config.yaml
horizontal_flip: true
task: "inpainting"
arch: "edsr"
activation: "silu"
stem: "deep"
widths: [96]
optimizer: "muon"
lr: 0.002
momentum: 0.95
nesterov: true
adaptive_grad_clip: 0.02
steps: 16100
batch_size: 64
lr_schedule: "linear"
adamw_weight_decay_other_params: 0.05
Rows from block 9, named by matrix and row number. Rows with one number belong to one channel. Each number is 128 + 24 x the weight over its row's rms, rounded and kept within 0 to 255. All counts start at 0. Numbers have three digits each. After the name is the row's rms in percent of the matrix's.
# convs0: first 3x3 conv (model.blocks.9.convs.0.weight, 96x96x3x3), inputs 32-47, a 3x3 kernel for each
# convs1: second 3x3 conv (model.blocks.9.convs.1.weight, 96x96x3x3, transposed), outputs 32-47, a 3x3 kernel for each
convs0.29 099:136140127129121107140127103125120143097103168109094185141128103135115089135113092132123119156141113162129119152136151156134141145131112126123130152160122144161122132133148134150145114133133132156145121130120118119112114124119139108102128112114112136106099147091118158106112160116103164127104131133128143152088129142087118131122133135132125114139133130127128114112114121101105094131119136125109142117123117112131135093100113098106100
convs1.29 095:141126103140138106147133121136138166140155169141120138134143138141140128128124137122105113129092101149115120123132113118119108133121110157105114169100100155111114106115121104108144117135148137145156114117146081088119140157131172161139147123119115134137117118131146145105133110131128113139123107144122105149131129153137128143102116100116141129114138137191176175154142160145140142150123131146138147132167134126171152153182182111135154
convs0.30 096:131140137143127150124142162142149126130151127189165195108106122110094118152124119143161130070127145149163168096115070126101106134115120122131148156145147151107089106091096097082085108104122112117140138155126112139115125137118141134107131114107177146086159124087115093105089121139097139103145156119163145068112128102096117172135147129112116141151133142116111095149142130158132110108089093137113135139127144124117111157164113143147119
convs1.30 082:158164124130127127132135098096076093153099121175124135128137142129154168106126119114095102066128150112155150130151106150136152133136106166164141150103125125095113123147167154147165178137138129104143121109123099130129125148122142078119160120146132117098141108111164139089158150152150116115133141140096130135122135121135129109145162159162147126141106085124104087126118095162102094126112165101127148135149143128126148121103074100098083
convs0.31 098:129160124138127138131122121094100159106104167143115158098100125087130144114131132182117103129119118144126118135124142123151119120128114111146137114145150096101144099111128154102132160121136147121152148120167119152120146116119170127166136127162118137105107155090080162087137124119121101106124124124107147159101117095088133108163119111139136165140122131121154095104136128118132123105130081095148076093188088152130159139103122146167154
convs1.31 096:123108123129111091142117104100138142085155174103121204121129137125144161133131183128118132123089100143095100125141137110130122130129094111125165117116127114107128102131120130145148130158165124126102117144097150174151112150129138091079168133146133138121101127143114146097135134092137147081128137071134153111126118102130130086143138132132143135130119102128117190092116177077091133122132106109119098131150108106105080154170107116154158
convs0.32 097:142123117099138127112101102139140127111103104105092088111080092146117107164140110136150115119114126094114101097127141116140140087102125112140119124155135137150144128140130065121125096083098131129098139113087138129119110140148125145179121126155096142130083092109115110112097119155102136149102112112131151138142165171143144142163138131136125127099092108149136131168141120141117096199118135202125129153135108117117123122121156164163138
convs1.32 084:118128128145127111139102086154169127139161141120124124129134118145132095174144135119112145133124144131106112127159201112138147083104116117106131121118134139132125119123111086109124131136128153127092172174129179179130113121130081100140123148162127132144148152161140144160115123144098119130099131105142128141111106098101115121148131111126105084099083065156142135135115104154126124149146143159134122149147131104099107109143144151182203
convs0.33 117:108097112130119117130118099114064045138114109148143134125117115123110117141129129116096125174116111102145145101071089115120121133146144147152130172145108134122098128149148123173134126131117088101104111112116139136134123148158131137136111121122124134129135128127113112138096106098128139130153125141141092095157131117188178127158152159145161148115141152093085069129135128149130124089089095111130146138156144081106164092102143099116120
convs1.33 128:142153129127138125133142149069098126091100112108107109101102119121128130131129162108112126119115104149159134072093124109130149126140156112108110125117118113122120130130134102114148114103094170148096159133103123110099151120143141125137133144138162156167158131149135113112118103101126110117120128131092071114124138142150144130134153130120144124111120113072080051129114101145142122090110116097106110116146132132130101134153141134143134
convs0.34 104:142129140125140115126135125122124195116104181136107174143145123151134098155147118145154135111077074157143102120123139147117125156126178118119144132129166123107144122102128063114129096106130118127118123111152119120134113107128145158171159155167109151076124197086118186078124174130084158109108149110208156180152098113172088108109113115138115128165160155131162148097143121113130137231124088255106105248081102149138165147107125141087124
convs1.34 112:104125139121145126116150130080123159044077130089115168146144144155145145131121135136093090125101074122088081089116147125120103134118125109139127122140136115134126141165167101115143146123142132136114130150116138155144082049104097066116099093113107110118108099141156114162125118130129129148130135118163161130152136120167115120117132131104105102131130127153147152137144150097096141182129038194110061175127092131158077141155087097135117
convs0.35 090:112113163108096128118102119150118173176120176176117161122138194086118193077109171148137047175147061156143083095123140107121158113110163094196131081209125083183118158125121147144116147153105098112120110112112114119109093133118096140108113118109181102136185110134180116126166140129124169138094132133125151103146133120138134137115142126100133116087129111163142152153130144146130141142161120132124168117126182083111117099099123127120124
convs1.35 080:120142131083118115092117103161135182122115186100125208135115161137134176124146164110110106107076102137080096155178158127179150117160120125150169114112160097102165164126132156118125140111112112092087117105084118109085141158138143122097134137164130117158109121150122103119149109155154086140146105109132133115122129115104120116115113105130116111110118110145127152153133148132124143058179107074170102103181116125136133095102119104110119
convs0.36 095:125124125122120109134149134132120129149099110146133129141113112157114096143093090158143071092139109147168140119118130137151150119129125143150143123160155121157131140188166077068109117153125142144148128127142101120140101134146111136151121160153102118147119100144106101139149100137162081136137098123112099107115129079110134124145161146095109151107132129132125116112117130133113139183133130198136104178174106170158164122112121129146096
convs1.36 089:137144119134124141125114141116102101161147118123130140166163117191146147163141115128118116120123110112099151129128127105103113119111155094101133116128111110099116154124130134187178103079091115148157112121128126103087087098124080136116089117148104118169117124151108136177172164156134177116117119108113107113117119138120121140159130132107113139109111121136143123105125125122144128137116130142110101144102104141111123117128107126132102
convs0.37 118:183150144195187174175155151114098115116105120121108118181174166162133111140143140056104119148131141188145131121125140121142138115140136153158132139153137084114102145154125104094078091085110100123124080118138097117120082087054118126109137137116142145159148150157138138109107148129110135129132150137110122159081099143160136151130102123174135120122115131143137132144138142138142144111132165100133180102140147134154127117138131087121124
convs1.37 130:079123130143147124113121097149152141110132155100128134060113073112148117130155128188161148172150118070088073100091082143122104161128113142159176170193176164168148117102067150138120139143126128161129113123128158137132153175174129124142130127120139140121127101146133120172163143124152126118181162151194117109109082070153112111063098106151148180096120118124153115109146141131132117142095088137079062155094097143155157134137150130119118
convs0.38 091:089115120089091102101122114120109131122132116109121123116111128111103150121116130119117152138123147077106135149168140148163145147160132136113117142108130189088112132160085126112124169165091092091089096113074101122096128114128140145148154160139138132090189172119164155122098126144108137144108140143129103146120093100138109123109112123114130141136138145119142157111124126118139132149106111138109094155139138146129115125118136130186142
convs1.38 085:104119154125130146110107161116140151140136174124137160141134130129120128108132146112171145104165141102144123135094130116087106101067141147148106138125103130127107141104100129142116128120126133143124150148125164173147157102100123152156170174142114090089111094068120113111086158147121133146086117135164160143145138144147145140146116127133105146125124155129123106147161130125131100166124144204157143171132138112102103121130147116114136
convs0.39 081:137105149131154122113103136105088098126132130104109115116129105137111097108121114130101107171113135126140171119137154148129141156130160124088137112114123148108132153108103088110104105115096129148144115121110129140143117126133095113108148125131148172141125147137128154138100099106111108110112113095109134123118108114114140154160108130180203196120081087144152156151144138130152131098152162086126148113157154152085118131155155159123115
convs1.39 066:127116148146102134123104111097134188070113154103106155116115119132108083157146127124145138115110114105097093087108128101119093136137123096174097149162129137187128140158182194158160110165140151132147130133132108105112181155157172135165163152163144067097105115109094102095145145114126137094134134131137116120118123118141124147138121090111111152128129119152107091102090081118128107170121128099112107130109115157106088140127118140158115
convs0.40 098:093132121113130133107120122094100145095137176104133164140116146124115124108078095178105075157174133149127090139119119130135129133146129128074126136058142107056099104153142117096106133133111159152118169149122163142099127086118155116149131127138084117148104100134110110164120120163118134169091118173163124108140140113164167156091114092081105179094128111113124127135157183132133137174144099151131071143123085124110104128133109130150107
convs1.40 094:148145181116126153130142169165160144170173168149131120156126144110079087128120133156167169162149134110113123132134144128129128137135145118138096094164111113194182117124111129173123129140151155133118141127124136134110109101100079134090126159185136114159147124177167131173129104124157126114133122120147116110127112107138133136107111101142192190129114092092070144124121141098101109118126170139097121148090122130139119177164133190176115
convs0.41 098:165144119161146112143143129119113110115114121094121143097107116128119110144132129060093134070112144129133160110132139101112138079082114083122119084110139079086109087090093082111092078121124126126118143159152158178159112109122127134143130116102112103120088099130086069099134139110133147116133153134117123118100110136114130144112109143104079105115100101143138125150138115144152129134159134196155129179153139176129097178181124149138114
convs1.41 090:146144134188155135184129126104075095133114125135132132089120127117132137138136142119134134124145155117146183112138175113141156103136143097112133110141150104124143113131148134156153149161174118119117128135128162155140119096105133119104137120110149164127134151130106128122151135122157159120146117110119131129115132129120145129137140149146130120101093111111103106149111113145116133182130121170133130147130116182159093181123092184168109
convs0.42 100:106136142097112108113095103134135124131152119158168139123119117120118130125116129125136123140171151119120110142120116136115124158135132127124112134133134133128122104099157112133128132088121143134139147116165150123139113142115115137121111155133081111141078104113077108113130129126119093132131114141122105083176135123201161135129160165079114111100104113143122110137139158131122128182110106138105093175092108115120115089097107141144161
convs1.42 088:150147141154135139163088108121100118125100106103106136117098111120119107156139141110127140099129138096124131115125110130123132138111108114136087103134094131118076169192140116124134121166166078091139081080150103104125128170131134130157121146125115133095127130126136134135081120119127117112109123124128101127123089126126106135147112136117118117104102131104120081122134080109136099161114134165130135153105116077092163141133181131129193
convs0.43 092:107094095119128126122096111134116121153112144125132128139135113168166146154155131121139155136139137120121115163158159151106111137112088139123143140113134184108078100097120123112105122134127116111169116111157126098135137145168114107125147146117110114122133109118139131132148114116158106132159122132142114144162151160141135136060076116090095085103156156137144132123119129137138154103112152106099139153152192139145098152147127161176125
convs1.43 087:141140147147136160140127168137125071147176092165161098134097111119091121114094116121121140128147151143154161182159120149117105135114117151174137101145101100138103117107087113153127143179151160153167118132156124127158107125121124159119082112092123133135129132105122114112153126109134158127140144125151146147151142142118138146103111131141141157164201181137123151114108142142120137103145139131166161143156148132085074128109111179115111
convs0.44 095:135161125109131114123143117107157114143161118151138118158142159149142145062076104140108086174157109130146117136092090116099136151141150108111147113128130099135104114122092106168159153169144110123102121121099117105095125158157132150135123128127115109115112108129145108109131158114123129103121128120145179152115135135115141146157135119110099111151156147151150140123128118101116109123102113125119143108152146135130121105123128091116152
convs1.44 087:129102096093109109128112097137119115145113112131120136116139135127115097093087081140119106125106097156141120128141133131138160159171183123119113102113116105132130128118114076083108161152164127125122130099096123112115135143131104099120099088105149135158153189196094095118130130129142117140120117151143171164120118134143143138143147110133124106117102122139126158128135137086101097153144148136155151129145124099148180085098136112162190
convs0.45 107:153136115141130095133142112148158147115114128100113159104101099114098111142134124122111130061063112099109116093113111159166149152151144115134156105130093128137112119091147092131126136116103122130118144135105141134125107133151119117132124096140132099136124099150118128147124125180100133153109112137124128134129130145113109139119119138133147144154119108158156125158131138141115132152163141145144154124144132124130105072069121102128146
convs1.45 101:139120131145098099141131103109136112127134134123129132143135142175159139147124131149145114165173167160160149117115120116100099125133164147117143125095138090101134133130101112158150113160131110113125140110124134129135141168121130155162104109111131115127144127126144138134115125138113114151130121152156155129153115135119114130127114113119109127139150161140140116127129100140117090123138117122138111118114111130132154116187153134134093
convs0.46 126:151147125141156112139148129123142117123106168136111175122135133113114121105129090136099113138112110119113097145102119126097083122113077129129140118131118117131115125112108131127119123122091126121085128097119144080176132136129127120131115122139107108136140115210137140130129140125135126148153119164145134143156126142151134129152106121150120104102131086110118123117130164117131180127125182134104157126115104163149116132109093117106085
convs1.46 134:138107098133108069156127094125115150156103188162139190138163143139142144106133102128128122140135107130121105145138096137151119136162125131118080118115105140138144107114084129140128110131092133106187135100134122120108143127153131122136153148157124128121123098111121102065113120093124134120147129139154116107145128124126111108157169130125090074132104101143135140119131138124133135118118131131099144135112124129137108112095084129112082
convs0.47 107:096137150086106157097099139156123136141124111116131126109096132108106161090085135053087140103117118125127135101136153097134138110151155101145129082121145106097148139135099102098117140115107120109115133127118138147135130116090150146132128115120140120125148137126143131110149124127159140145127157150061116133130121122121128122200166118113106105138117104114115113108129119104112115124100082129094091127077100129131161112102163114134166
convs1.47 107:144143132126148157150168182072100141102103117137143121120147131105136135101133112127113143177129143166137171101124145127128150141143158099145131094151158118116129130119094076096147187163118117132114121149113116142106161149131124129108125127112128144138137128125115119104099067183113098155123108142117142124095122116134138119128145113106160120144134111125147128133148124125158140066199118094177142119147148111115131120153144122140159
convs0.48 101:138117129162136129138153131162150159163193164117116144127144131133136134132129130154116167133103140116108112088066095132102154118084126150123146151103113171112136150118119132138106075108115170136155139172129118141110120122124108096110143147157145139093094103088091113149135141110149177149150164140088083106095113121076094110109116121129115147136131141140136154148151147121126120075162120076154114103118119106117126053057083135080088
convs1.48 090:121131134127123106098108099102153136110103132072065122134146119133103122131133138121144146107133121081078089151132134097110132129153169119141135102124107116162106097129147133175150104132094135113144162121137104106096146146139153093114167180140116151123159154133141145112092119109097119102140092106151112155158120136156133143158125153164151141145118120125110124130100124088106120155115116158113123146097138163161089163164142148137136
convs0.49 101:117115102118102101114091120102084103106081109133136157108149146115145136125131117133132086140134113170158128115131124138149111165166147143108173155111203146137141140133161105082108119117123115123085144110113155133135145166152153193160105123125122113111121112108125110102138130160101149151113148169148152118163153140138132134116104102088087075127110119132129114139136136129117144104107130116095114147106129111212116108096104148137107
convs1.49 089:152144128159158145145151157096105121158143157158175194146117131128114134109104124109123134119119117126131125135100116102093084132118132123144132075139085114152101135137156153167163095119126104115099132150117130140126120126132131120148115116118148149123153150121147138113095112112114113139115123127137114122148126122155140134152158157131125157119136148117146124124138139136125126142142105159144133156144146160145121150163161127035130
convs0.50 101:112128122125139137117154120194113169171093169176090171132136144136121137130119128153175141124139096112151115128083116197120156158097114126135136134128129100116129142121127138136122109130118117156118113135116116135134125113124122128139107118137121150114108129104117116117143131161131152155127128163077131111071163138140194153143103113162106124142103126085095093147200138142160112084226073063167086055175080149111112137119109134117098
convs1.50 117:103131130096137126078109159151115191125115149118115153103109127123111136087104146157153147125118127123131150135108096176123086161158135102118123122110124089103133128130137160129158160137154124129132121130119135128117142140172116106137106103153116131127121149142156120110168134146127096127120110144058084089031089095118147101142106118154138123128125121072074080102096102158159131089180098086144084083181082116126129123109114093091090
convs0.51 095:097090101123126114141147122149100129168097152194105207117133099115138136073120090155162135173151153161121176146116149160115142163095096084160149072165113109137151124079092133137122166147140135131111112120113115117145130159140116118127141136145120119100145134135125146083142158135114163143083129096133130132145138198140106162107071091183153145141145137137157120110127116117111111103093127080058119093090128128130154126098108118116130
convs1.51 094:120127120132114108137164141132086146128073126164112134114158149133151142101130087158156174148145146141137145151126114143142120158143138121111157083057117102084141139136123175193169148138130138144157117154163102121125100103128106097146125109158125134079142162097137126065081153101089172120074130126114106072160144114134104088080120081134140129163176128147164170084127151123128105124120108132124096137128130117146148100142135099134115
convs0.52 102:144115104119100111110096097116148157091125138111132140135117119120108107098121140128104124079053109099080113116132122143175129149176144147175123192227158173141098143130110125128130136142112138157126113119091131118116078076067154114124170142154087106103107129144105160143148130122143162138164158132138121117136107108143091115144133132097096107098120101122119119126127113098114093177126122155113148130107129128131111141143211111136177
convs1.52 125:124140138128143143141141136079112135095150139099128143155141145148158147149138136090110099117130137141168155120088108115071116129123145147116090134087114116077096174125145135112133148118109146142112144135120115092102123121109162219165123153110098108122110129112139140132132105113100077094132122121120082101127101109138117127131097125097057090134120138137116129146151137134152129130140135115106101138133127073118154061136115114114110
convs0.53 094:130136129117165108092133093127154129132143120115120128111132141138134148159159161071098042108140078109143080155121106163079092157083101175103142174073114167112151112117119131173125094075130103133117122127122109113102136135139138132154125123127133168162124171152131168117071128139074137133129118174125161118090131085107150095072060083078078075120121156153142150148138156144154153120143107130163124104169122109121129082132105110135102
convs1.53 107:157170157156162168131118145136109076148082087157128105140138110113087109131113144152129144175152148169126133138123124166135121135126142143112094157119085127107090113136117123093113116122126112134114146141135114110093100129093162094131129118088059091097082099109083123131120102103128150151100147133132122124129124128114132123138172136147162157165162150116100122095098086111116100103085132100102147099107125120126115098146146056092098
convs0.54 091:124128131126133138135157146120127108127115084120114076159166174108128160061106134129099130141120142144121126112092093126121143113121155151151139168129121167133114096138162149162116111142125111146177123167161116154137127102121133153155129133126146124100132139084124141099142114138112126130113128108131136143123101143134139146121109135120150121113112108142133121129127130133142153185145135113106112081103114098132149129148193120108133
convs1.54 073:093135089127149132118142124114126121132132109115130120130125136123116139106095116103113124114116114134131123116129124145141150148109120145119120138087088128095107119103141174143114109124157094087111082084111065083128120149130123128129123149134175150130134133140095095109125096080142123096144124114106118129129114088111104108156170148162153120131151109118106104135111101145130126128108135134138124119120106158160144093119144105125124
convs0.55 108:120164152101127121124162144146094167131140173147115173139127129129139128119136112132078093163107127144144159152161119128148111125140117140148119145136130140113136128098121112128142101100130142121128120120123122111105149101090145088093139096112124149172106116154131129166138173094121173100125159097161105109140117104186107120104116127148143161137145140129152161138151140114138120098145152078106123100099184111114160106131156099101129
convs1.55 120:133167122131127133128148096139115157127104151120098144121100101131121105124120131158090125156090118142086084116119111118125121134138124140146106127106128127096129150099139149110149157115158162107131135107109126091118176139111190104120174138118128109165096122114096101155150099150151107145152095126152112122108107065122078119116118121143134154149134112156129124139116134125092171116167078101173069115167069135123124119114138113149151
convs0.56 087:132148149121114104136141134114133123096101110131128102181189174098115121096115106157166158117138125177196191131140156142131143157153166155137129150156135127144139089043039103110117126105111103098102118113124129123130128141135127126109121127123137123131128112098141129107153154136100114108136117131116159175097117152142146154105077066149143127158162145150138143128132143121122120134154194089117166070085123084140159102137134100095093
convs1.56 080:101089091115119119124150176096140153100133137107116139153160161164181165070073091107099101093087090104089104085090099104093100112124116114127142131140130115116108087075078162187190132125128160178145136169151142154138152114120113118095119120133145128160130124151162142148171199170099084088157159156129138155080097108134125132096122113147173153124141119131133109109114113098097092154170196103133151131157171153147122133120115079088109
convs0.57 099:121114103124134123134157142121124126130133128120132113103110146088094117105106124170173187123170174079045087101105061123142113144139141092102109104101122118134147175168176117097102119102108086083111100118134128154157123116120127131121171146146117121100146150104164152114171167182126128135137158113156134077123137119135130132114151176083093118067066084116117112134125126139137146097116084137118094136111125155153138133157134101122126
convs1.57 105:144114097155151144131154159076094124081084127108114147108112122154149150133166143130167160097112116073087097114095081131118109135130122107103115135170159121147141108108126129170161116102092121104109151136138156156140096078089123090107174133147159129114181129123145133139153151122118141115121127104126128124145107114140088090178217202146162148101086099075074072080104095103100109102107130127116151125114134116109116108104105103110090
convs0.58 096:112113115119133134147140154150119123176130097172135103145149153145131136145139140119105136135103132117124136114106090129110086130117104133096121101107105113119124148158114105148127110131094095128154112144140129151152134113127135099129139085112124127103126120113124112089093112123088083129104113098140142082154127103142122127143104112152088102121057097123133140134160165130143149128172185115157159114151140153129106123123108114114126
convs1.58 090:114126124131119128142123134134151097158145108139141112119113117135101111125114125127127139154136139158132141169160126159173104143145109134134129129140141125136122127099123113093146140116113138128142134132144106127126147148112112148122107116115159146134148128120153131126125160139094162136117151117122153128108140133112136113145142136143136114147134116110092137100101144125118143136127151120116162107115129106126112130105105159106088
convs0.59 100:103102106107107113123127111181105139175113125123080117149110120160135127155128113173157128115121098077085116151140138130138116128128122106133145147205159150132130121103098068054114131122102150122113159155119138122096100125119117145160145149162108099130141122140161148153110165145144155123140132111110122114128164127116143117139114106119093102146117124148131140152152148154152158135144088112145090107207063145103104116071098049085107
convs1.59 108:122112098090120105114130114148183122133158086136167095130110099130118110163142128128137130136149124116129101136129109122128120096117113134120099113099126114104126173171141142196178148126112134129133139111124122137109143131103119156122102118101112124158140137163143162161147113126151093106131080137118132152099121125135163157139135094137114118153125129102100128119123120139132130099145126109158126100167128140160200167197140112150125
convs0.60 099:102136108121151107131133115135136147087098130112121165115125123123115094108098095111121126104119108165123116089107131098108115117117113138104115083104166115132167146122102174155162122119122134125124096092117112106131196160123125141160154144167128108086129106108107111104151175129118132159099137171118118113125112130154129116138110096109100094112107107126120113174169126153159144126131127122131126117104107071080116101082177139105137
convs1.60 101:135107128131103131135128138132144129150170177104120109155147132130117138127134143128133120147138141151133140144151136147171158117128142124138142118175195131172149119111095100090075163150123140131157132163160122141117105131119116142130128109106144149154139129109163136102114133161129136168141106108137130127150133128148142139134130143154148138155132132127106122131107094141145134127130129125109125142124134134154122095183159134173180
convs0.61 088:108124129126137134114132133118139113154137127160135140141126104122109076108111102062108202093117149116125168151137145137122129144125137206113130170098136119117122131149114154133096121118135118132142099119145119118151156106119143107113142109119109111138102124136127153133103171108093176104081138120095098152124115146133119131114135139137111105106124128145127116156136114148138118212152078219134099191112108112101088130133143185134162
convs1.61 081:046097108091119121125139142153125119128107098109105103101104135134152152155163135155138153134137139101130145135143118131143115168176136110105120140116123146146103127115131111139124117133127120148148099123111106143111158145152158093110152148105097093091104101095115105099134134133114118127126137140128145138118133138124137136113117124121121130116120137155129155146121138116110141232124109240125139205125134074120125106164152131167152
convs0.62 093:116147167086098115080101126095135134114162161102130124144105114171158151203166135122127108136180157104126135136104119102104112152154157101100104116114112128126125156177142145124118092113105124120101147134125130113121105109112113109114103108112108121158110109178099119152110125134145152143127135148127117111153158176157156153094084073116109085136173149126117111146152137158127126181112114223114106187129117120133133109132119093104102
convs1.62 091:107123160086114139127122101091129121101112135094094144140132128147118127178146131108099109115089108148126139111081063137153141123146142108125127087098078121126096167161176100103119095078082110105107118121100110110100138146139158146129152162137073122116074119098095129121113122110136167138122110122090090115142126120122109101109108087128123093109114132119130123122135113111117105164164168150159167143123120141127142112115153129126141
convs0.63 097:069103121108136148129143156126120150094094104100098110132111114152130124170143145133164132119119116158143150141147152097127127074067107146126139138126125119153148106112107124119107133096085139128144117122118109097102141124128115110110130112124128134126141154138089135130151156150146155141146139112179218139160164116139116108116123110117126121131101094149153150110107104133149140124183158084115122093077101110111132116116123164148146
convs1.63 098:106110118142152128126115108119149119120145133113150158147136132161158134172159135119142137122124135119123139163169187138142146122106119124112130117111118118115101122128147129121133096097128150159167115137137115123122118105114128114119147145147097104097102128102116108081119152167127129150145136121143162135162144124156128134151114100147102078118104094186201207148148136174188173131188173094122156095101165141140152156141145179141143
convs0.64 095:102116104117131105141141135105135121119115104136147129083086118080101131135160145133121118078108105127173172120120106110080099127125115108142156129170169107129128129169164119119106044077100108118152131130157123129185127127132158159142119117126136128159112109145078080120098115107095108108154159136110135130111093100099089099120145138086119137096118147122109113117126117126145104085091113103102127150143153139119103125127142180134150
convs1.64 092:121122123148141141157150165136148122140152139135135131110118128117114141137125125133135136140126145153145154113104125152152156132122126097087136111094127128124128186218225101124134117114126102143148097133124130149140136121121130127090137107109129120132127115106118124139116096116127140144140145180148159138139146127138143148142154156152127125115117131151116141190160164161137133111103109109134139134143162103131079109130134165139109
convs0.65 094:151139135134146114140153138088128114093133120146121134088098089102116111115132120138124118121109167113119166143120130140124130134132151146068087163123108153140148142123129133119110110094120117147128115110123129114113124108137142097140109115110105085119123112116134137133120097127154096122149107134110108076133130103148132148126094136097122117103101141108107115096099108110094097148126130154137145144155170115153180080090114151136078
convs1.65 099:135118099153103131118111108135127129130156152139134178116114128084141151116148154126134148115130137141133149106123148131126125106137113106110132149138107135169135102138117139120100115136111142148113139128131131122141120177152135129114094152105138140124140115133128155112131151119157161137157172131129133162135163159139144165126113111129110134129130145130160124146127168136147121119123130130118123135115125184129100138179179083122155
convs0.66 107:116143133111117126101125145113138162115142140121158170136132137148141150119117124130139104151159107124101078098121133135132147141147147129124140123142161135141137110133132140112077110125118142134130148145142115106086136130126119121112143122108125106136113101103145142144139132130127153156101134148118130126143150130154160129122141128122116104121132141093110130099132142123153162146150145120144118106131113138130117121117112103114111
convs1.66 094:120118105143146137132137115116119142109110152088085140128133117095113103094107107148131128146113095117090082107103125117110131109109113110115154104124142093138161104090092129118121102085121140112083138125096143130111140128142139084107154149165127118119162163168170158135131133130101067080126083097128126119140122113133126118122125127149134125146123127097126132102123135107135145118119128133134138120132135168162131133145144158152156
convs0.67 094:182150135140114106102111107110141114107128112169153156116115104110133128136164154169165176139130159161147144116123133131120160137123146142142153099092122108088098088126157115083085126136124079095114080092121106125118104108117168157156139138127141134118112115075104126088131135110129114112113108141104146145140181201152156167128148127102108083097089100139118109156178135120134121145145154120162141127139117104127161125112162135140176
convs1.67 099:157144143146129115148106087127120110161171156106125139136107136114098140154117138131103131175130154138080107117110126080123118110138124132183166105151123160143133127139102127171132118176177114123116138153161130153151138107117180143121120097099149135128137148124145151135100124110132149115116134098119081102140102121112090121096129144104146147111147123140155142145122117161155131104133129116113121112097116112116122109108127105111127
convs0.68 095:138137146140125122132120110106131130143170160144171141084111134080092100104113129143159154170154134166165135124121132143138143143121130128128123116112104111121112203148118122103115124125103087100096117128115134133130127109106134130128132126133123125090123125107127120126110119111140148121122143127142106101178147112183176124101105143120118124133127122086098124144130116115112123087076095122120122143131139147148174123140147103097101
convs1.68 124:120095146109110160114115148185143139152110086163149150100089117137129119145126132127133119165169157106136137147126114141141132115115105103112101120115101138136117179182193129097088150134147084107135121143159096097130128102107116101105103112105106123133140133140133136158123148097122160163105119122127095122168124140124098108107078081123105116148168180136134160157155202097092107134107142143140159111112113147168148089120100107131133
convs0.69 105:136123136114080113111088132106175113103185117112151083143115105108105124135107132121132145160129119109124072123108094140117132176166147159125115111126133142128125081116096082086079102105109128145130146151156136154133112124131083088136135143157143160133155175143139170163109088124116120156114110155123165136137182132118151126112120159102096130104100117152143150129118132125113137138106075161128121137137125130110085121120090145107104
convs1.69 111:116143165108127165085121132145112084171150137141097082123111151099113116126123132126145146136169156132150139091115078111146101137129115162160132121109110150132077123146132140173131127149113127139111118133115112118113108191146127162178113184123103054106135098117124068129104144142119123130122149132124175122114166104113150116091076107125103141141158156130161115130128115133140113102135146096131144095138143165126086151151152116106134
convs0.70 103:094114082119107091121124122153178181143145166125121149154123116158112122167143120088093120144115096208210154138121106110127127119137102133116141160133123122132109059117112175159161104136141145123146140138130119128126123115164098124132079097103117111151113120160104129142136049120111066160118114139124137126136122137115121126081087129071077102139152165160134126146134126140120105125171138158187145146124134105131165160116119119126136
convs1.70 091:126117122135133106106122114095117137101091119121120120147110094122124112127119114140163121084096079136156131130115103143136119115116122145148137160179147114155114112122162135088100142150195143129144164147141135131128119142136134225175116158138073080135116126130116138122109121104103149160128163128105107105130136121136136117190194200099070091146122146124102100124109070129127098107113105115121114128124125119114114167126086078129136
convs0.71 100:120112149134122146134107130118150110096141101142156121162152148163144138153124118140151128167199162131139143119114124104119119101124127133111153098092144075134142125131117089078126110127159156167149155163140131160142112113121093099116107137146120132142098110110123135135124156161133149162134142158105113092079084059111122098078103110130154186133145175126123115125141129130138125141111094124088086130094096176143096166142114140133104
convs1.71 120:094109122067109112079123137104089106152129138122102086125118115092091116080099125114133143102124116136134126122141158121162153127157152147114164118118140123118128099145145157197174104114117117114112114117105098101095099106145131183174135141135141122132153088118140101132100113118089123130094113131125124109166133133149136139096103140079078128153147168107133125092131135136141122109130136110148132111136131158139112136137113142127123
convs0.72 100:129113134116100098112126117119103101125098117076082110120094096121112114136117128139129145098107101084139158148131145141115136123114132114125121133118118165118123140133116133116153117133123177177182140145144111123143138132139132136095135120117095130124085105118100115116104150119122145109153168136140125169132123172107109154067080092058073065031071054132137123137136116110121093133084074137099090135130098117158135116202147144156178
convs1.72 100:178149139151162120122154116132147161140128143147139121105123120095103135141152153124143118136155147145160141126125132122138131107101140175136096176150120151127131121099124056138125139122123119143150119129137101095117150113133161192137129112118133144142125155137129116157140106129146120129173117147130146147138153164140148148142123155147142156122140153165130136136147117114133104143123142154152143152159135069136161107068155128113126
convs0.73 091:108105109129109103128105094092126176100143211096135208176143107160145086157137085088092123070089148149121166119091133119082119137121140193174168176173182178149187123121098130096139145132108130132120122120123119135113142125144158138147153130141129149149123149156095151160121128073147109070136134126131129141114115116110124143115115103087102120125112082131134135132137140146148143118118128129154122134170125100071106153059116140075109
convs1.73 089:150140135138149125133130154069114134050089165056107156151128131159133124115114098144126117135124149125137128144131125153133122133132146083110128099066106104082106127117124096161139109122128111124088124174144114148132159086127143056107134114152099111151101144133132126132128118119162128145150167164129124121132118131132136106161142163169148167165153167113099133133114145146107123128130130129118119156144123168188101119185114136185167
convs0.74 091:122146141123091112115130141143137120142122087128141128134110119121123120105094118100104113147150134157139137149131153158162147104108104148135128138107148166129128115126090145133145099081074143142138125120116131125121121147142125157132138155133096081139092088124113070115074137104046104106064125130123166112100089094136125130109098093179197159106120112148123127112094118104104118201088147165058131214062128152151151140128114143161151
convs1.74 093:135150134123120133108125121122096107136100109097092097103147122095129104125161129140120119109111105113124109120120126147118125158122123083092110095104118105110136148167120121152113145149113137129124146127142116132111130143164100118103122139145144154165105129146134168166129117152184147181141098136128139116110141104114120103124126119127100145162142171177148140141124124135121126135119102125140091132102108127113114123114083099100095
convs0.75 096:115137115110098109140122125118120102108143073122155121130122141145118139154128135167129153102131132067082084138120109140128132140145131121142137130162144120122137097145093114116120107093092147127141139148109149150147117160131129131150113133128140139141153098177109064131121138150112075135100093109104127119171141137112149116137102117073094144098086101110110117152142160168141149122135128082132110094140098143103084180153114155156145
convs1.75 104:107122111130141124153155155116121156132088088155163150153161130178145128113097119154139147102116098109150138141106112127095102160152106091106140105112169099067139121146150112146141148159145137111111122092095135117104140141150084138112105057096109172136098148102104157105175175135132130128184146162108093108117102103127128106127146155137106131133130154116126080080120117113135141167136162137099137146129146087083061120065058176157091